{
  "tokenizer": "char",
  "vocab_size": 32,
  "encoder_stem": "single",
  "encoder_rnn_residual": false,
  "decoder_activation": "gelu",
  "decoder_mlp_ratio": 4,
  "decoder_parallel_block": false,
  "decoder_inner_norm": false,
  "lr": 0.002,
  "momentum": 0.85
}
Rows from block 2 of the audio encoder, named by matrix and row number. Each number is 50 + 15 x the weight over the matrix's rms, rounded and kept within 0 to 99. All counts start at 0.
# conv: width-5 conv (encoder.blocks.2.conv.weight, 432x288x5), inputs 29-57, a 5 kernel for each
conv.38:57 66 44 83 82 67 65 40 61 74 39 58 45 36 72 72 33 47 22 49 40 43 71 99 58 31 77 65 47 44 62 49 53 23 56 50 48 52 54 76 35 99 51 49 46 76 46 64 44 37 44 46 71 58 49 52 44 72 55 82 59 72 50 51 60 45 35 41 52 60 63 48 30 41 48 39 60 46 37 38 66 66 76 60 39 46 75 60 60 53 57 41 48 59 41 75 37 54 34 50 56 33 38 31 39 49 41 41 88 86 43 41 46 49 48 35 49 64 46 39 66 28 51 59 46 63 69 37 52 31 16 48 46 56 56 52 53 53 42 45 47 56 45 58 74
conv.39:22 31 46 69 42 25 68 53 45 48 53 50 37 54 65 60 54 55 43 68 54 36 62 45 52 58 69 48 36 37 36 67 61 63 36 38 31 56 47 73 47 36 42 66 55 48 61 54 84 74 50 49 50 44 27 35 64 51 58 62 71 40 61 70 56 57 51 39 28 40 84 58 39 51 33 40 64 37 58 62 55 46 41 75 66 43 64 65 58 32 60 58 38 34 38 32 64 62 80 45 98 48 45 67 53 55 49 27 40 28 52 57 41 50 52 32 31 48 53 29 61 54 96 72 77 40 56 20 22 21 43 67 46 42 43 62 18 68 70 51 53 57 94 48 42
conv.40:55 41 57 39 48 51 42 29 64 50 61 38 51 60 37 44 59 38 68 61 55 15 62 46 81 34 59 66 45 15 51 50 78 47 40 50 57 44 71 71 54 33 47 41 46 52 69 56 48 55 58 43 57 45 44 47 52 61 71 49 51 77 53 28 54 58 62 40 52 42 51 28 40 48 45 46 67 24 39 62 43 60 61 43 52 57 56 35 48 75 58 59 70 39 41 68 41 47 43 42 44 51 32 13 42 41 87 34 61 74 51 55 35 42 41 61 50 78 75 54 42 51 49 47 31 49 49 54 32 58 48 39 46 51 68 51 27 05 65 51 40 34 42 67 78
conv.41:46 39 50 65 61 53 40 46 34 62 46 65 54 43 61 35 45 60 61 59 58 35 47 64 39 57 70 70 49 40 53 48 50 77 79 47 54 79 43 43 65 60 60 43 71 46 44 50 51 51 69 63 46 70 42 34 42 46 33 36 58 60 50 33 46 32 57 50 62 50 24 30 54 23 56 67 37 32 59 59 45 33 36 32 40 56 59 60 23 52 22 55 48 76 44 32 51 49 58 55 75 63 26 41 56 42 30 44 42 84 38 27 43 66 57 46 41 75 65 45 32 61 49 66 73 63 53 30 54 63 57 46 45 65 56 57 61 58 17 51 59 66 58 72 43
conv.42:60 33 35 64 86 33 52 54 49 61 57 51 50 49 42 61 53 65 77 33 35 51 56 38 49 67 73 47 49 53 50 65 59 44 53 33 35 66 20 55 47 49 44 39 68 46 68 57 83 52 29 44 53 45 26 49 34 51 67 36 47 54 45 38 52 65 58 67 29 38 41 59 51 58 42 41 58 60 57 57 28 43 54 40 56 61 60 47 50 44 32 48 59 52 59 24 48 71 33 68 42 49 49 58 61 50 55 70 77 42 40 56 61 71 30 55 70 61 53 26 27 50 66 50 51 81 41 34 57 93 73 62 42 45 25 68 64 43 30 48 57 54 46 46 54
conv.43:54 64 47 48 38 42 42 21 45 34 49 40 30 21 54 51 55 46 17 44 61 22 49 61 38 52 61 47 43 67 52 43 48 58 32 53 44 47 66 34 61 70 48 22 42 35 32 70 64 43 35 46 72 25 55 68 70 39 70 38 62 42 69 27 57 40 47 42 56 64 52 58 83 47 54 29 47 41 62 58 37 50 51 32 38 33 47 51 67 58 35 43 23 48 44 50 62 54 42 43 47 47 54 44 58 64 37 63 52 43 47 41 52 48 64 40 69 54 40 60 85 69 42 49 53 47 53 22 38 31 51 55 66 73 34 43 68 60 59 33 69 43 52 51 46
conv.44:56 47 53 72 54 29 53 53 55 59 27 86 62 57 45 65 52 28 37 65 34 63 71 37 23 20 28 56 53 34 65 49 51 49 64 36 54 36 34 58 55 33 43 46 41 43 47 48 58 45 39 34 40 52 71 46 46 39 67 46 46 51 65 83 36 38 50 54 47 40 42 50 66 32 41 41 26 57 38 30 39 40 40 71 91 42 43 52 68 39 84 57 48 40 49 48 67 55 33 35 58 42 45 69 66 51 41 66 29 20 23 49 31 36 57 35 63 40 33 39 59 34 45 53 51 61 50 57 49 62 66 60 26 63 43 42 70 57 73 39 38 51 28 43 47
conv.45:63 39 53 49 85 53 29 42 36 70 74 59 00 72 47 72 50 39 37 39 40 42 33 53 71 47 66 31 47 51 44 40 51 52 57 60 46 58 57 57 72 35 59 32 60 12 19 50 32 31 56 52 99 33 58 37 57 43 43 16 52 49 36 52 38 63 76 48 62 42 67 36 74 57 66 14 32 53 74 15 33 63 64 39 43 43 48 67 43 51 56 52 62 56 42 69 45 61 43 50 52 40 66 42 42 34 66 48 54 43 40 75 52 80 34 50 41 51 25 59 35 67 62 49 43 56 29 62 53 71 26 62 43 45 43 65 54 48 44 48 60 76 53 54 65
conv.46:44 53 42 43 46 57 50 26 67 34 37 48 63 46 47 51 73 28 32 35 44 27 55 64 66 37 51 47 70 71 53 40 33 52 52 27 37 70 44 67 44 55 52 49 21 40 33 28 26 40 33 66 53 71 59 67 56 25 41 52 41 34 41 59 50 43 53 38 79 34 47 60 63 63 25 43 29 71 38 46 62 45 72 30 57 57 83 52 55 73 69 49 69 38 61 55 36 48 51 38 43 25 75 54 51 58 59 63 35 27 52 57 37 44 73 57 41 65 47 38 59 51 47 68 45 60 54 65 36 22 50 14 55 67 75 38 59 53 72 39 30 68 47 61 44
conv.47:42 34 39 58 21 32 43 57 68 42 45 47 28 23 55 30 42 67 63 32 63 49 44 70 41 55 32 64 76 54 66 49 30 47 54 31 54 38 48 64 45 49 65 70 56 38 40 47 78 60 41 69 52 25 49 58 42 51 45 49 37 56 59 44 60 63 31 30 42 42 58 71 52 74 82 36 14 50 80 83 64 32 70 37 50 44 31 59 33 50 44 30 13 30 09 59 66 64 50 56 43 30 65 53 51 36 44 44 53 71 66 38 24 53 31 57 55 54 46 48 24 37 22 22 50 29 42 65 59 54 49 56 50 65 57 31 43 45 52 58 39 63 61 60 51
conv.48:35 56 59 42 65 40 48 70 59 11 14 55 77 63 21 40 26 72 47 19 73 35 69 41 55 70 41 57 32 26 21 63 58 58 15 38 66 53 44 39 51 59 43 52 43 57 52 79 54 65 43 06 30 64 46 54 25 79 43 53 33 93 73 71 53 31 56 53 06 54 33 49 57 38 45 50 31 48 45 44 51 63 52 61 53 49 48 39 44 58 56 48 74 46 48 59 59 71 28 31 50 64 35 41 31 48 39 38 50 40 77 46 18 56 50 31 45 66 45 37 39 32 59 41 64 50 73 41 51 28 35 55 42 42 70 40 81 45 62 76 19 27 29 73 69
conv.49:37 39 57 51 54 40 62 64 49 66 34 52 79 34 65 28 27 64 69 63 76 38 47 58 51 56 46 34 57 33 28 48 43 65 64 27 40 57 60 48 08 41 59 73 84 59 25 27 79 78 43 47 64 73 46 58 50 40 47 53 59 55 46 82 43 27 66 26 46 41 46 35 41 42 22 43 59 44 29 49 60 44 66 34 53 48 44 64 53 58 70 61 39 34 25 63 48 44 75 51 41 63 75 81 65 51 65 51 61 34 58 50 47 70 58 75 45 45 52 21 35 57 73 65 37 44 52 39 31 19 52 61 40 52 47 53 49 56 75 66 69 48 56 26 67
conv.50:63 57 63 46 44 44 55 59 55 47 44 47 66 98 36 25 42 48 42 34 42 61 49 40 35 40 41 56 56 43 48 40 64 37 44 46 47 65 72 60 57 55 53 71 40 52 58 37 18 52 33 29 43 43 82 57 53 41 30 61 33 47 49 44 61 28 37 21 59 49 43 63 45 64 47 60 45 49 37 59 49 57 56 56 62 46 68 58 58 29 46 58 72 41 38 50 83 45 45 44 50 57 50 47 32 20 63 02 24 39 75 70 44 63 41 33 32 27 55 78 43 52 28 40 69 57 45 53 40 22 15 38 42 37 74 64 63 55 52 33 56 47 57 39 66
conv.51:52 30 31 61 60 60 60 43 63 66 75 47 55 34 10 41 46 47 59 77 53 60 51 63 31 38 57 52 48 55 62 58 40 52 36 51 66 32 41 57 62 53 34 46 63 57 51 42 34 60 67 19 51 44 48 61 44 64 50 34 57 30 62 50 58 49 74 39 18 18 30 58 64 14 72 33 51 40 81 67 47 37 56 30 29 46 47 20 08 61 35 52 70 23 53 36 49 54 24 67 42 42 37 59 44 42 46 50 65 37 57 39 38 95 33 62 64 80 72 37 77 30 56 34 53 40 36 61 71 66 76 33 27 22 51 67 70 66 66 70 35 65 41 62 71
conv.52:44 63 57 57 57 76 46 76 25 48 50 54 62 51 71 62 50 44 29 59 65 37 46 80 45 68 51 48 57 23 41 53 59 71 65 46 68 60 47 43 38 63 69 68 76 47 60 64 47 59 67 54 43 29 29 55 51 64 28 46 39 26 57 46 56 49 40 58 39 61 63 54 42 53 52 74 54 51 35 31 46 32 43 30 61 64 37 37 44 37 36 55 26 43 37 52 47 47 46 38 48 59 54 64 49 68 66 71 54 50 71 72 26 41 45 55 45 48 58 51 74 54 31 44 47 49 70 86 41 39 58 56 53 17 14 40 35 53 47 39 59 81 62 35 44
conv.53:41 48 34 46 60 35 42 49 50 38 36 56 63 62 42 68 52 39 36 74 71 40 66 52 46 63 33 34 80 35 47 51 60 28 41 39 57 49 53 26 31 38 24 59 70 72 35 70 51 57 55 55 62 33 80 49 48 33 42 28 69 54 59 79 39 45 73 77 46 35 79 74 59 33 61 65 25 63 49 51 57 52 53 56 27 71 37 36 74 42 54 69 62 67 49 26 22 33 51 66 70 32 61 32 17 52 45 31 69 64 24 37 52 40 68 58 77 58 40 57 41 29 67 58 35 24 21 55 54 40 29 58 44 48 59 28 73 59 49 38 53 60 49 59 30
conv.54:39 71 71 64 26 39 49 56 39 50 56 52 64 51 35 43 70 48 60 49 76 23 53 45 59 59 63 55 43 55 40 69 50 35 69 37 64 64 55 46 37 55 62 36 31 52 56 29 54 48 64 54 57 64 28 39 67 44 74 59 71 47 25 63 51 44 28 61 71 47 25 57 52 50 69 31 37 50 54 57 37 60 55 41 71 56 56 66 59 65 36 38 47 54 36 40 57 43 44 55 48 49 65 44 60 40 49 62 52 56 23 16 58 58 14 67 53 55 42 39 56 66 17 62 56 43 27 76 21 42 33 44 46 23 42 52 47 19 72 51 40 61 42 43 57
conv.55:51 47 33 72 30 48 42 61 34 27 39 45 60 41 60 21 57 24 39 58 65 51 66 48 36 69 73 39 31 52 58 64 43 45 51 59 36 43 50 45 42 62 40 45 44 34 45 59 64 67 45 51 48 65 45 44 71 56 34 31 42 72 42 22 35 48 59 76 56 29 78 58 54 32 60 39 53 51 65 60 61 48 54 55 62 52 37 50 62 44 57 52 56 56 67 67 36 20 33 50 51 49 76 57 58 47 71 52 07 42 46 61 61 52 54 45 40 35 59 53 56 62 43 43 60 48 59 46 27 12 76 33 49 40 57 59 24 60 47 55 48 41 42 48 20
conv.56:66 38 47 65 63 76 51 48 51 43 49 36 40 59 86 42 24 75 42 45 43 63 54 61 35 85 52 00 50 25 59 49 48 37 55 53 27 38 40 37 55 52 40 52 63 31 20 51 55 51 42 33 61 39 32 59 60 49 68 42 37 59 57 62 46 52 51 61 55 57 43 78 53 77 28 54 31 47 55 43 22 30 33 54 48 45 38 71 74 47 45 41 42 71 45 72 66 41 45 16 72 46 43 63 45 51 68 47 57 70 42 65 70 53 35 42 54 48 63 64 48 42 53 60 38 49 64 38 45 32 50 62 61 39 47 46 55 46 50 26 76 38 18 45 38
conv.57:58 37 15 46 71 32 70 34 30 52 41 35 54 41 48 71 31 72 74 38 46 57 46 28 57 54 38 50 41 43 43 58 73 44 59 98 52 34 58 60 34 54 54 47 39 74 56 48 57 59 72 60 36 88 53 47 17 47 24 44 28 58 77 50 59 43 63 64 27 71 54 72 76 32 50 47 34 19 72 56 33 38 36 55 42 47 51 76 46 32 72 49 69 86 36 23 37 40 53 38 69 44 69 57 58 56 86 44 64 63 68 53 43 57 59 45 45 69 59 37 42 53 64 57 28 67 82 54 73 40 45 44 56 60 67 56 66 45 61 53 55 37 41 33 63
conv.58:31 34 31 65 46 50 44 49 37 49 55 60 48 39 45 19 50 60 21 64 47 57 44 39 66 46 69 48 71 48 51 61 72 49 43 58 44 48 38 21 57 62 48 43 37 62 54 50 46 72 64 35 34 81 63 48 46 62 26 48 61 46 69 59 57 62 37 33 62 54 63 61 38 51 33 64 53 50 53 39 73 54 47 57 56 59 52 36 55 30 41 43 45 36 39 89 26 60 32 40 44 24 32 64 32 18 62 68 61 25 67 55 34 30 64 41 56 48 51 46 56 11 28 44 67 23 55 71 53 27 58 62 46 66 41 43 55 62 47 52 36 27 51 50 65
conv.59:36 65 49 29 52 52 56 51 44 61 44 51 33 54 36 59 38 44 71 98 61 50 69 47 47 33 58 50 64 51 61 37 66 45 74 39 58 61 34 71 27 58 34 42 37 50 31 11 66 71 53 52 32 59 58 40 49 63 35 48 59 57 72 60 57 20 51 51 37 35 53 35 39 37 36 37 57 39 33 48 74 29 43 51 35 39 48 90 70 43 54 44 40 57 60 50 30 57 55 57 49 63 42 54 59 42 39 25 31 50 37 37 54 53 67 46 55 71 43 65 53 24 40 63 51 68 71 43 27 74 39 52 37 74 73 44 57 35 51 44 68 62 51 70 54
conv.60:50 43 51 50 57 21 70 57 44 41 64 42 61 53 52 80 68 52 42 72 62 69 66 66 58 56 63 25 64 72 68 22 32 59 44 57 58 24 60 14 16 20 48 68 40 66 47 67 47 62 48 39 50 42 75 45 60 72 73 75 63 49 41 72 55 43 53 14 35 52 38 46 60 78 36 59 74 50 59 38 54 65 50 52 53 61 54 61 41 52 31 41 65 57 40 44 30 10 31 51 57 50 57 62 56 45 51 47 45 78 45 33 34 70 26 63 44 49 73 63 54 39 63 44 73 31 60 34 57 68 66 36 43 89 48 26 46 40 61 59 24 49 53 46 43