config = dict(
    encoder_arch='crnn',
    model='encoder-decoder audio transcriber',
    dataset='read English sentences (LibriTTS-R)',
    train_examples=15625,
    n_mels=40,
    hop_length=160,
    input='log_mel',
    spec_augment=False,
    win_length=512,
    tokenizer='char',
    vocab_size=32,
    encoder_norm='batchnorm',
    encoder_activation='relu',
    encoder_depths=[1, 1, 1],
    encoder_kernel_size=5,
    encoder_stem='single',
    encoder_widths=[192, 288, 432],
    encoder_rnn_width=256,
    encoder_rnn='gru',
    encoder_bidirectional=False,
    encoder_rnn_residual=False,
    encoder_rnn_layers=4,
    fusion='prefix',
    decoder_width=320,
    decoder_layers=6,
    decoder_norm='rmsnorm',
    decoder_norm_position='pre',
    decoder_activation='gelu',
    decoder_mlp_ratio=4,
    decoder_head_dim=32,
    decoder_fused_qkv=True,
    decoder_bias='qkv',
    decoder_qk_norm=False,
    decoder_layer_scale_init=1.0,
    decoder_parallel_block=False,
    decoder_inner_norm=False,
    decoder_positions='rope',
    decoder_prefix_bidirectional=False,
    decoder_connector='linear',
    decoder_tie_embeddings=False,
    residual_init='none',
    optimizer='muon',
    muon_scale='match_rms_adamw',
    learning_rate=0.002,
    momentum=0.85,
    nesterov=False,
    orthogonalizer='newton_schulz_5',
    adamw_lr_other_params=0.0011,
    max_grad_norm=1.0,
    gradient_centralization=True,
    max_steps=2500,
    batch_size=64,
    epochs=10.2,
    lr_schedule='poly',
    final_lr_fraction=0.05,
    warmup_steps=120,
    weight_decay=0.3,
    adamw_weight_decay_other_params=0,
)
Rows from block 4 of the audio encoder, named by matrix and row number. Each number is 500 + 40 x the weight over its row's rms, rounded and kept within 0 to 999. All counts start at 0. Numbers have three digits each. After the name is the row's rms in percent of the matrix's.
# weight_ih_l0: GRU input weights (gates r, z, n stacked) (encoder.rnn.1.rnn.weight_ih_l0, 768x256), inputs 172-255
weight_ih_l0.351 103:488485471575546527454426469501513544545423483514535554530544495483473502504438542464507468424586451542583498472453493530524547462455490539474476495526495468461461575501538468535450517486460535441471524502574482440437487495514549492597518465484550480541
weight_ih_l0.352 096:485492532450461469521534452505496589613400496500453527556479577457401496472530570579494464487470492470543513536488515469488461407502521470496569450528492475513518479494460522513458532459468483519498521550511496502538484479485554546569453520437499462495
weight_ih_l0.353 108:494568477539478536480501450515438491564463468540518517461484446533466450443468486509452486524532529444565568423559558556501514454544464478554496529469484436487506472492505496459439443490499579479470497508526482494590437459524544419531515480455488476480
weight_ih_l0.354 107:521483504510446465574501432458587486514384506562575531493536543592509428464537466468513494465462495473475516525523453522503551473533557496492527483526478434500420531585491513565488459459451451503526428538456442538473478519465561448535543498475535507545
weight_ih_l0.355 102:558600444427532448487502510481508526529448477543494501531522507537583473450472508524506500479514495505514586503535471516483553519476515504538513520516491479491472512538485496492523472562539479476543572463518551540467517482472591391426469582437454497462
weight_ih_l0.356 109:526582540493469576450499422512451543538504541470531540485501540534419551556522556515480428532491471513580463426521514534536454515472491488491498466517557479429566527501520522468448518468542468483462508464538535555446512552438536451465404492407555492495
weight_ih_l0.357 108:493455445495442456494489497509509540496474529581459484579581478539475451504519476464459466508441446539574557486538506465510497467485510469480505548459617507515508489566523485535498477500464537531404527473465535450445488461526493606521461447528505494422
weight_ih_l0.358 111:501496515518489514451460558414542471532480469474544517567528441440525486584513519595555567532488465454504497507435491531474451486476495486569472554517481465528516617479467525507476493592409579581513485483476494444531541486486458563553544512501543491526
weight_ih_l0.359 101:567520533526412484452530475531513579432528513441465466534472495453478536544465435461561466533453469452515489499534459522434468447578505452458521552503525499485456529501448561475463461533605507529481512523412516556468546548469527556498514511513479541492
weight_ih_l0.360 108:557446483515466570484498476473447516517499516535437479467516471529451559524432538508555485479504527499496493505465488547530545447464487482497408573573549495447557475517561484427579451487451555542455494539509551562483501464477506484483486533477442512494
weight_ih_l0.361 110:437439584486518486587522459470457487480530561460507537501503453504537509460531491469477445517594559483416521468484572450477482471583517527553457462455560466454482568526459533502440498541478418533510460457506491509551472494571487493492518496536506598469
weight_ih_l0.362 103:535498420495538507455472485445511563501501504446528447434488508487534541441511464529500488501518501523526460493491455508478528536526508476447456593578505456467512501489435478514497566471502465557478456516522499507529504501492496435469554442528432521521
weight_ih_l0.363 107:545625464523527467458475439518566506518517491535552524514497509516479556491512511451488491544466508417499514515520451485508454548481444492547560523510569532602506547539571488456521488462540503487517449422509465515539479466512447545528572496484493461509
weight_ih_l0.364 101:499470422534455545552488507437522482518453509470470470485483448522523459476550488519529456531530508450469510472420563496507499467489520449519457532490494537484501479576556482444433543448498506544493546470454481424573513531515477528542467452491448433460
weight_ih_l0.365 099:494513500445509482554469480532515467450532543497446556601541494493482564485530550428504519439611508540478490539534584506408534481475487562439555420542533486491422519496503532516488502512476531437492537439532511504530519465526556476495464367464531460459
weight_ih_l0.366 097:410388531528447494507554590488525560500492517524447439476434547531519568501479514457495414564503496389471521537463502531446531475520526424447531461456445495549502515466523471459500464534521439511489560540499486403525499474533458506461517506487497534433
weight_ih_l0.367 092:448463514492521574542473470498527561475411507522497429496502501480490501480529536531475500514458420524511472568491486517447498466592530460423591566494431523430428500412561478517483557493469490439528428445493495566532487434484384518500474556529476495508
weight_ih_l0.368 108:482568512522510568526502576520484481509482536481493503479532509508525515582535546499478467589456534531517478514484491505525558519474505489530522627455497485444453415517515621531482539434548493475496530505516502493492540501511485452504506438484535479536
weight_ih_l0.369 098:529503490442465520448486548511486511494547525466594499534556512516468472452449488470498523481472432493519437476540403506475523470607503473533518442502571512553535408513500455434572512530498444517517438558507562518458532544443509422573519503526546534542
weight_ih_l0.370 099:511535507527579412443480501483436527396486548453519592490544498427487521536464562476469458479495557574479554516532465496564420491466495453524495505468512505479556547490428509504494486539519522530501505503562412563472443531441484501555526461461477500508
weight_ih_l0.371 101:529550485452475515556502467548560417597420491444570479426523490519495512531507565523517483508520522530454522512525601479553520542588482492537493491535520492492494559508491498515526539540457496560523488495545552501508502451484558552451496497542548505564
weight_ih_l0.372 105:560503478494447533462461566431522535507515527488552531467556515429465596565539520517539483530476522557475498516443513559397416530621444477463521483578572456479559490529418437494501537488526539493440500519511453525471527476424455548517473511486535509533
weight_ih_l0.373 100:551474580504488454459524500507521502482473539479529492536565456483540488483535443446462506423520482459487488574472484562549476538475525468547537463432484495552534446513442487505497423470491440562448469507500448539503495513443471446497445457455489486479
weight_ih_l0.374 099:552550531544496468458442514512540456539577523492554457532532499479549478506441570517537494521479459391501473558504573456452463458512390518524469515475511490529550441567544512492518484505451522549500448441518495468514441520495570443438507483445487551489
weight_ih_l0.375 098:527569496443526553534496498445441551535546537533511470533500429525519494517545516486440463395446550575473497533446500476483548503497528454481467492508466537558532513467489490487502428455444488538535515533472558472510486483469465501456523518430526525576
weight_ih_l0.376 096:544474451452462441541575505496532561474455492442531452542521402523496496431476548586504496501432410515540506507487526507501477521524488526526469474575554556497538507563536597476486527501473462399576498523488491480484518535469462462498495541507536420513
weight_ih_l0.377 110:493487506499531445495500507456451537483510424486541464457527533543430520543527523561474523489467511503540429519481455589438447497527577540554487547473473543490507528460569540541408500481469487507533499531543508535504439484503543513527443523508476502493
weight_ih_l0.378 092:458514485529508483495492514533557502504459460474445540575513493428489423485492457582465513453495395461574546541465529419438488521490406490521526517527501497486478510444529533535444524484471560492531522490472558486569499447509450561555510514478492516531
weight_ih_l0.379 106:518515487498580468525515474535459427460465463489520568446529529552482554469483480531396425491514531497451531571474565499521548556483564481512496479474487498501493551509522487501585471416560514505448432479464542468503490570470496556530542503450561517570
weight_ih_l0.380 096:533514496569564509544469476554500549544415493437476527532568494570502472462495458486456425486456504424474461425563545506484494513528440511517523437471474506497526493499432471503459456504523543481468587451513446562460466422538453522502485503452478494529
weight_ih_l0.381 104:490566538457550461517583556455473486540529527506543447534541475523531541530561534487483519542536518550490454508488491552498525488461500470538399441456499487520457487498483513487539520450510437420505449521469417538509503462491485470519504508509521532522
weight_ih_l0.382 099:497510480473446452515477519492454507449482451486504460529548465494465531542468425451498501528572450496496504473520564407549497557514406487493575541511477519528531450517439480508482431503487482553590532519355454461521493532592451542503553538556487483510
weight_ih_l0.383 111:417455555464494498475496507494546516543411529447555505522493448549470555484418528533494467520451451510498586539568508541568565490476460556534510539480508500492479477524507497506549456491437489524523460525552543480582535469458464529514510545496432536508
weight_ih_l0.384 113:439505507483528492500505448516438448529548475431504459487567487499547455479464460474519498513480510442495497483562465529536444470533545567539485496510545453543529474626483484448567529442442528491551479486491455474484510482459573492489381461471432510453
weight_ih_l0.385 100:506524536450481457425464511562475454465494520499462521499556487552571549481524550461487464457408504477565576533483510483461443489476456544551534512474497452497438494513581489480450510453477507546482453488552497476533457543509490506533464489503463554532
weight_ih_l0.386 097:483531455517504501498492474478506459512507461546542503418505513509501509519526556484466497476470502367560436498531553530506531516554447524502487579517535549494563497499465547510492562553527543497462442511515490493511557475420559577614517512461516547551
weight_ih_l0.387 103:586517555544456526516529538509533438463499564485511597461498532532404497568486479532494453466497504508585501415477562497526534507551461504523468482439488469478520549585473539497528514548491513514542438474589521504537516519600438541489582497540523504549
weight_ih_l0.388 098:430475528483511502490516436532552512573512472511502473535522553464472558502394534455547566496510548564458528505557499573585425482443468507549462518534508447445517487493548460497556547470538492540450500520442468533448513453467540519586457475601531524523
weight_ih_l0.389 100:497619491530438512520515538496479522537476525528436486503537589505485479531405535482457468483450473546454519515454459410492427486587499501461534462505519469456507482545515529440536510540522493493521514562511582492527450449571496455547528458471417548472
weight_ih_l0.390 108:550492530509512481489476542472501498473516502497558494536495443537513611450464520546487493528467468530488567471510498534474491515505483503486465438557509490515425567474492491542445513454495563486507456602420499485572492522542508460522554510505518532512
weight_ih_l0.391 098:479495528566513463549505465517463513456427525508532564581510481499481464513402544576480524466483574485476449565534477500498557458589517560454471525485531504507520519521516454543471465491578538466421478545545509462514559526477486526561538536459516542519
weight_ih_l0.392 102:538533536517479562552537498467424535454557527435542560513473486510527524463492473487484531467505471488555519525464484553457426440514447486555412479549525449515500511461490568502527496480528555535488395577504455443479504553479430510490503492428501512457
weight_ih_l0.393 106:543547456545450498497432490529496573560492498515494416540483521527470551459450527517486553492541545446562457532451431532543569481464513468440511496536505525460493455509435521524480530476552488513488499471504436547553430485513623490447463468519488464508
weight_ih_l0.394 107:563484465459513497525462611551476494446579527471464555542399556446516493534431476544491509477514471559470499559540458507455568538506544553505480508433466514527432522463463514498536506530512490548448491433432509464518492523524446526477481488462528518530
weight_ih_l0.395 115:511514471479521471565552506527523537507506535472487434439458522456567512477499602584529514534476476503459501497492520562488430432520542482504557482499563431501507570505462480560555541488531469480530483515511503565568535484448513577576543511525467515502
weight_ih_l0.396 105:534502516498491534520454501477429542538550437484493462517525559469484540589471538447553464473581446485537460479455502513436453553478448508495458544524536492461531481429557462501472522475435395575552468462446452520505537518460456491464560535572508579575
weight_ih_l0.397 103:566546509519501517537477500551525554560591451518548548478514486500471462425507457482472447445504583482541531437527515603523519444558516423509546509515439526444531531514501584491452506435475507530481505550535458470507398499514519526426489468512442435505
weight_ih_l0.398 107:440561513477560541438541474516514552500446499445558500506474482425473448467501433532475536475499493533498450501508518501441475603553481515548544513446517556536454449481539574531497487510490496579513443389566528517508481462514561454484497476399556497469
weight_ih_l0.399 103:476512520457499538455462463551548519561484472468497531469465478514518511511473475470426544489479480491538527527435492503470504542519509543431455413530449445503479543449445473501523451482555482515493558487527542526492580475511449513474495540547490526468
weight_ih_l0.400 112:512590501503440525548464428501554495527501456490509471526479562450451544431530613547486473488520524473549488440568496515469518502547471525481575501491503483507442519521486497477559438455445510474478471487478491484515551497522408436489498493525486452566
weight_ih_l0.401 099:494485548505392497554556483458604497573466470489469402517481467505510512467473518450476483543482542534474471477452444510423466498517455506501494572519493500565523513551499541570475509481487432551456514425508455503434507411431483544494482459530475489460
weight_ih_l0.402 108:513506514447462510522437495486581560526473495531526438442592498520600538485561524552436510522514485478535440491510552508461455488475460515565434475508447443560507567552483528487478561527490474543507534503493462467511492501476493480544474540508527544501
weight_ih_l0.403 096:553601556451542524382486520530443516521509463534485515501522568520488478487510561549554523516552491528500459492576503446500463500479502481501508539467554469519459414460497533506466469479557454493444528505417524489506548518458470517555459448472481521460
weight_ih_l0.404 104:468481485517508547500508455457439501529480581512520473499548460503559515456505509479501452484520479548521502425515463531502516511486486566461381457465493539513435455430574481477515459498524523415492483469437565463449531486475545459535548430559510528458
weight_ih_l0.405 103:453511518447505469487490503433485536423524465471504504509553529502535501482533534515486464466503496523548514558594487512485520505483490549484493507544444558505493650498540570532461483423485516470532466518478540492438566514480494472487493480462508469550
weight_ih_l0.406 101:568500508537499459495421503478494531435472516496506494442545505527522494528402535501459537451535508530502526532535499554479560509507398518445487512490509484523465560493492470476564500476443527482538449517553446473461515445484499516591506484512438569479
weight_ih_l0.407 110:552423475490521461506530504532519463450492524496523587547508526528500443545479518419555522497524505491545467433538567544468483470548508492597510502458521476469514499442555519491464473414521468458489449532553539562524524537464485470483516545460560516530
weight_ih_l0.408 095:526484504616496554535448539569484509456405506522486511523477549461529430452455546480500501463485447477457490578541457498439510451511482505526546492555519514534576537483467551554489487531482515434508462465522518503433511622524488472524487576523464497475
weight_ih_l0.409 105:480547442447456521527556504490508553434554524512623508561461447504514534573476526460467473495481541549448511424477551487439497463530505477482553528516489466516530499507533548549499507493445441495529489582446502531583486542491534510488527542428504513547
weight_ih_l0.410 097:488509519487472491459551578550481487522496486523509501507473526492549506503476505533539514524560459522492480482532494526459420576530522496530520501533451565550463525534491520533453445489506466496546529535593449514526475516559469561490512474526472464491
weight_ih_l0.411 103:475555450541462433493504504524596518545503525477521450539559449495449480469468456507460473554461566412414501486456483531460519513454522485572513451425534492454524475516489502524579554500561421505423516519463399458499501454566420516464509525494502458528
weight_ih_l0.412 099:506552513454496512534551496539421487553491539498502571475517441481430486556453536488487551463466486513574469451509525498494490496494535518521443563589505549489503555401530525471461572475470540465500544612541460517517482499424481495515538500535446514472
weight_ih_l0.413 106:539602496553535496533509470457468520513461543442505487529529468470497508519474451513553489571514513383470506465457499530560544487512459457512421505512498477499470404523436467544454471465530555488482537496569552460602497544502551452564476478501513532525
weight_ih_l0.414 103:494435442503512542474539567462501505492535536461574417473582496501503519438483440517568536439527469501503540567519552511562559514514521562491488504481427494509464517470477546511475530411440517494529541497437455465474516506537450502502543554484510531515
weight_ih_l0.415 111:459503501537498462505523545548424534514566525568578479558502552490531499440482519494482519484443519475553469517491419539504497599521426547495527493510544480508558505519559544510460560473525564416478498538492495526408463520497429478539521456485429551505
weight_ih_l0.416 104:515517478527437416536482497466491527533467459490503492433562488463516514516545493572478495442430552464420520488481449543483487495542547489484442482477449491530523545519499573559513559445523517527535487588501523473500540438498561522599488557557463497605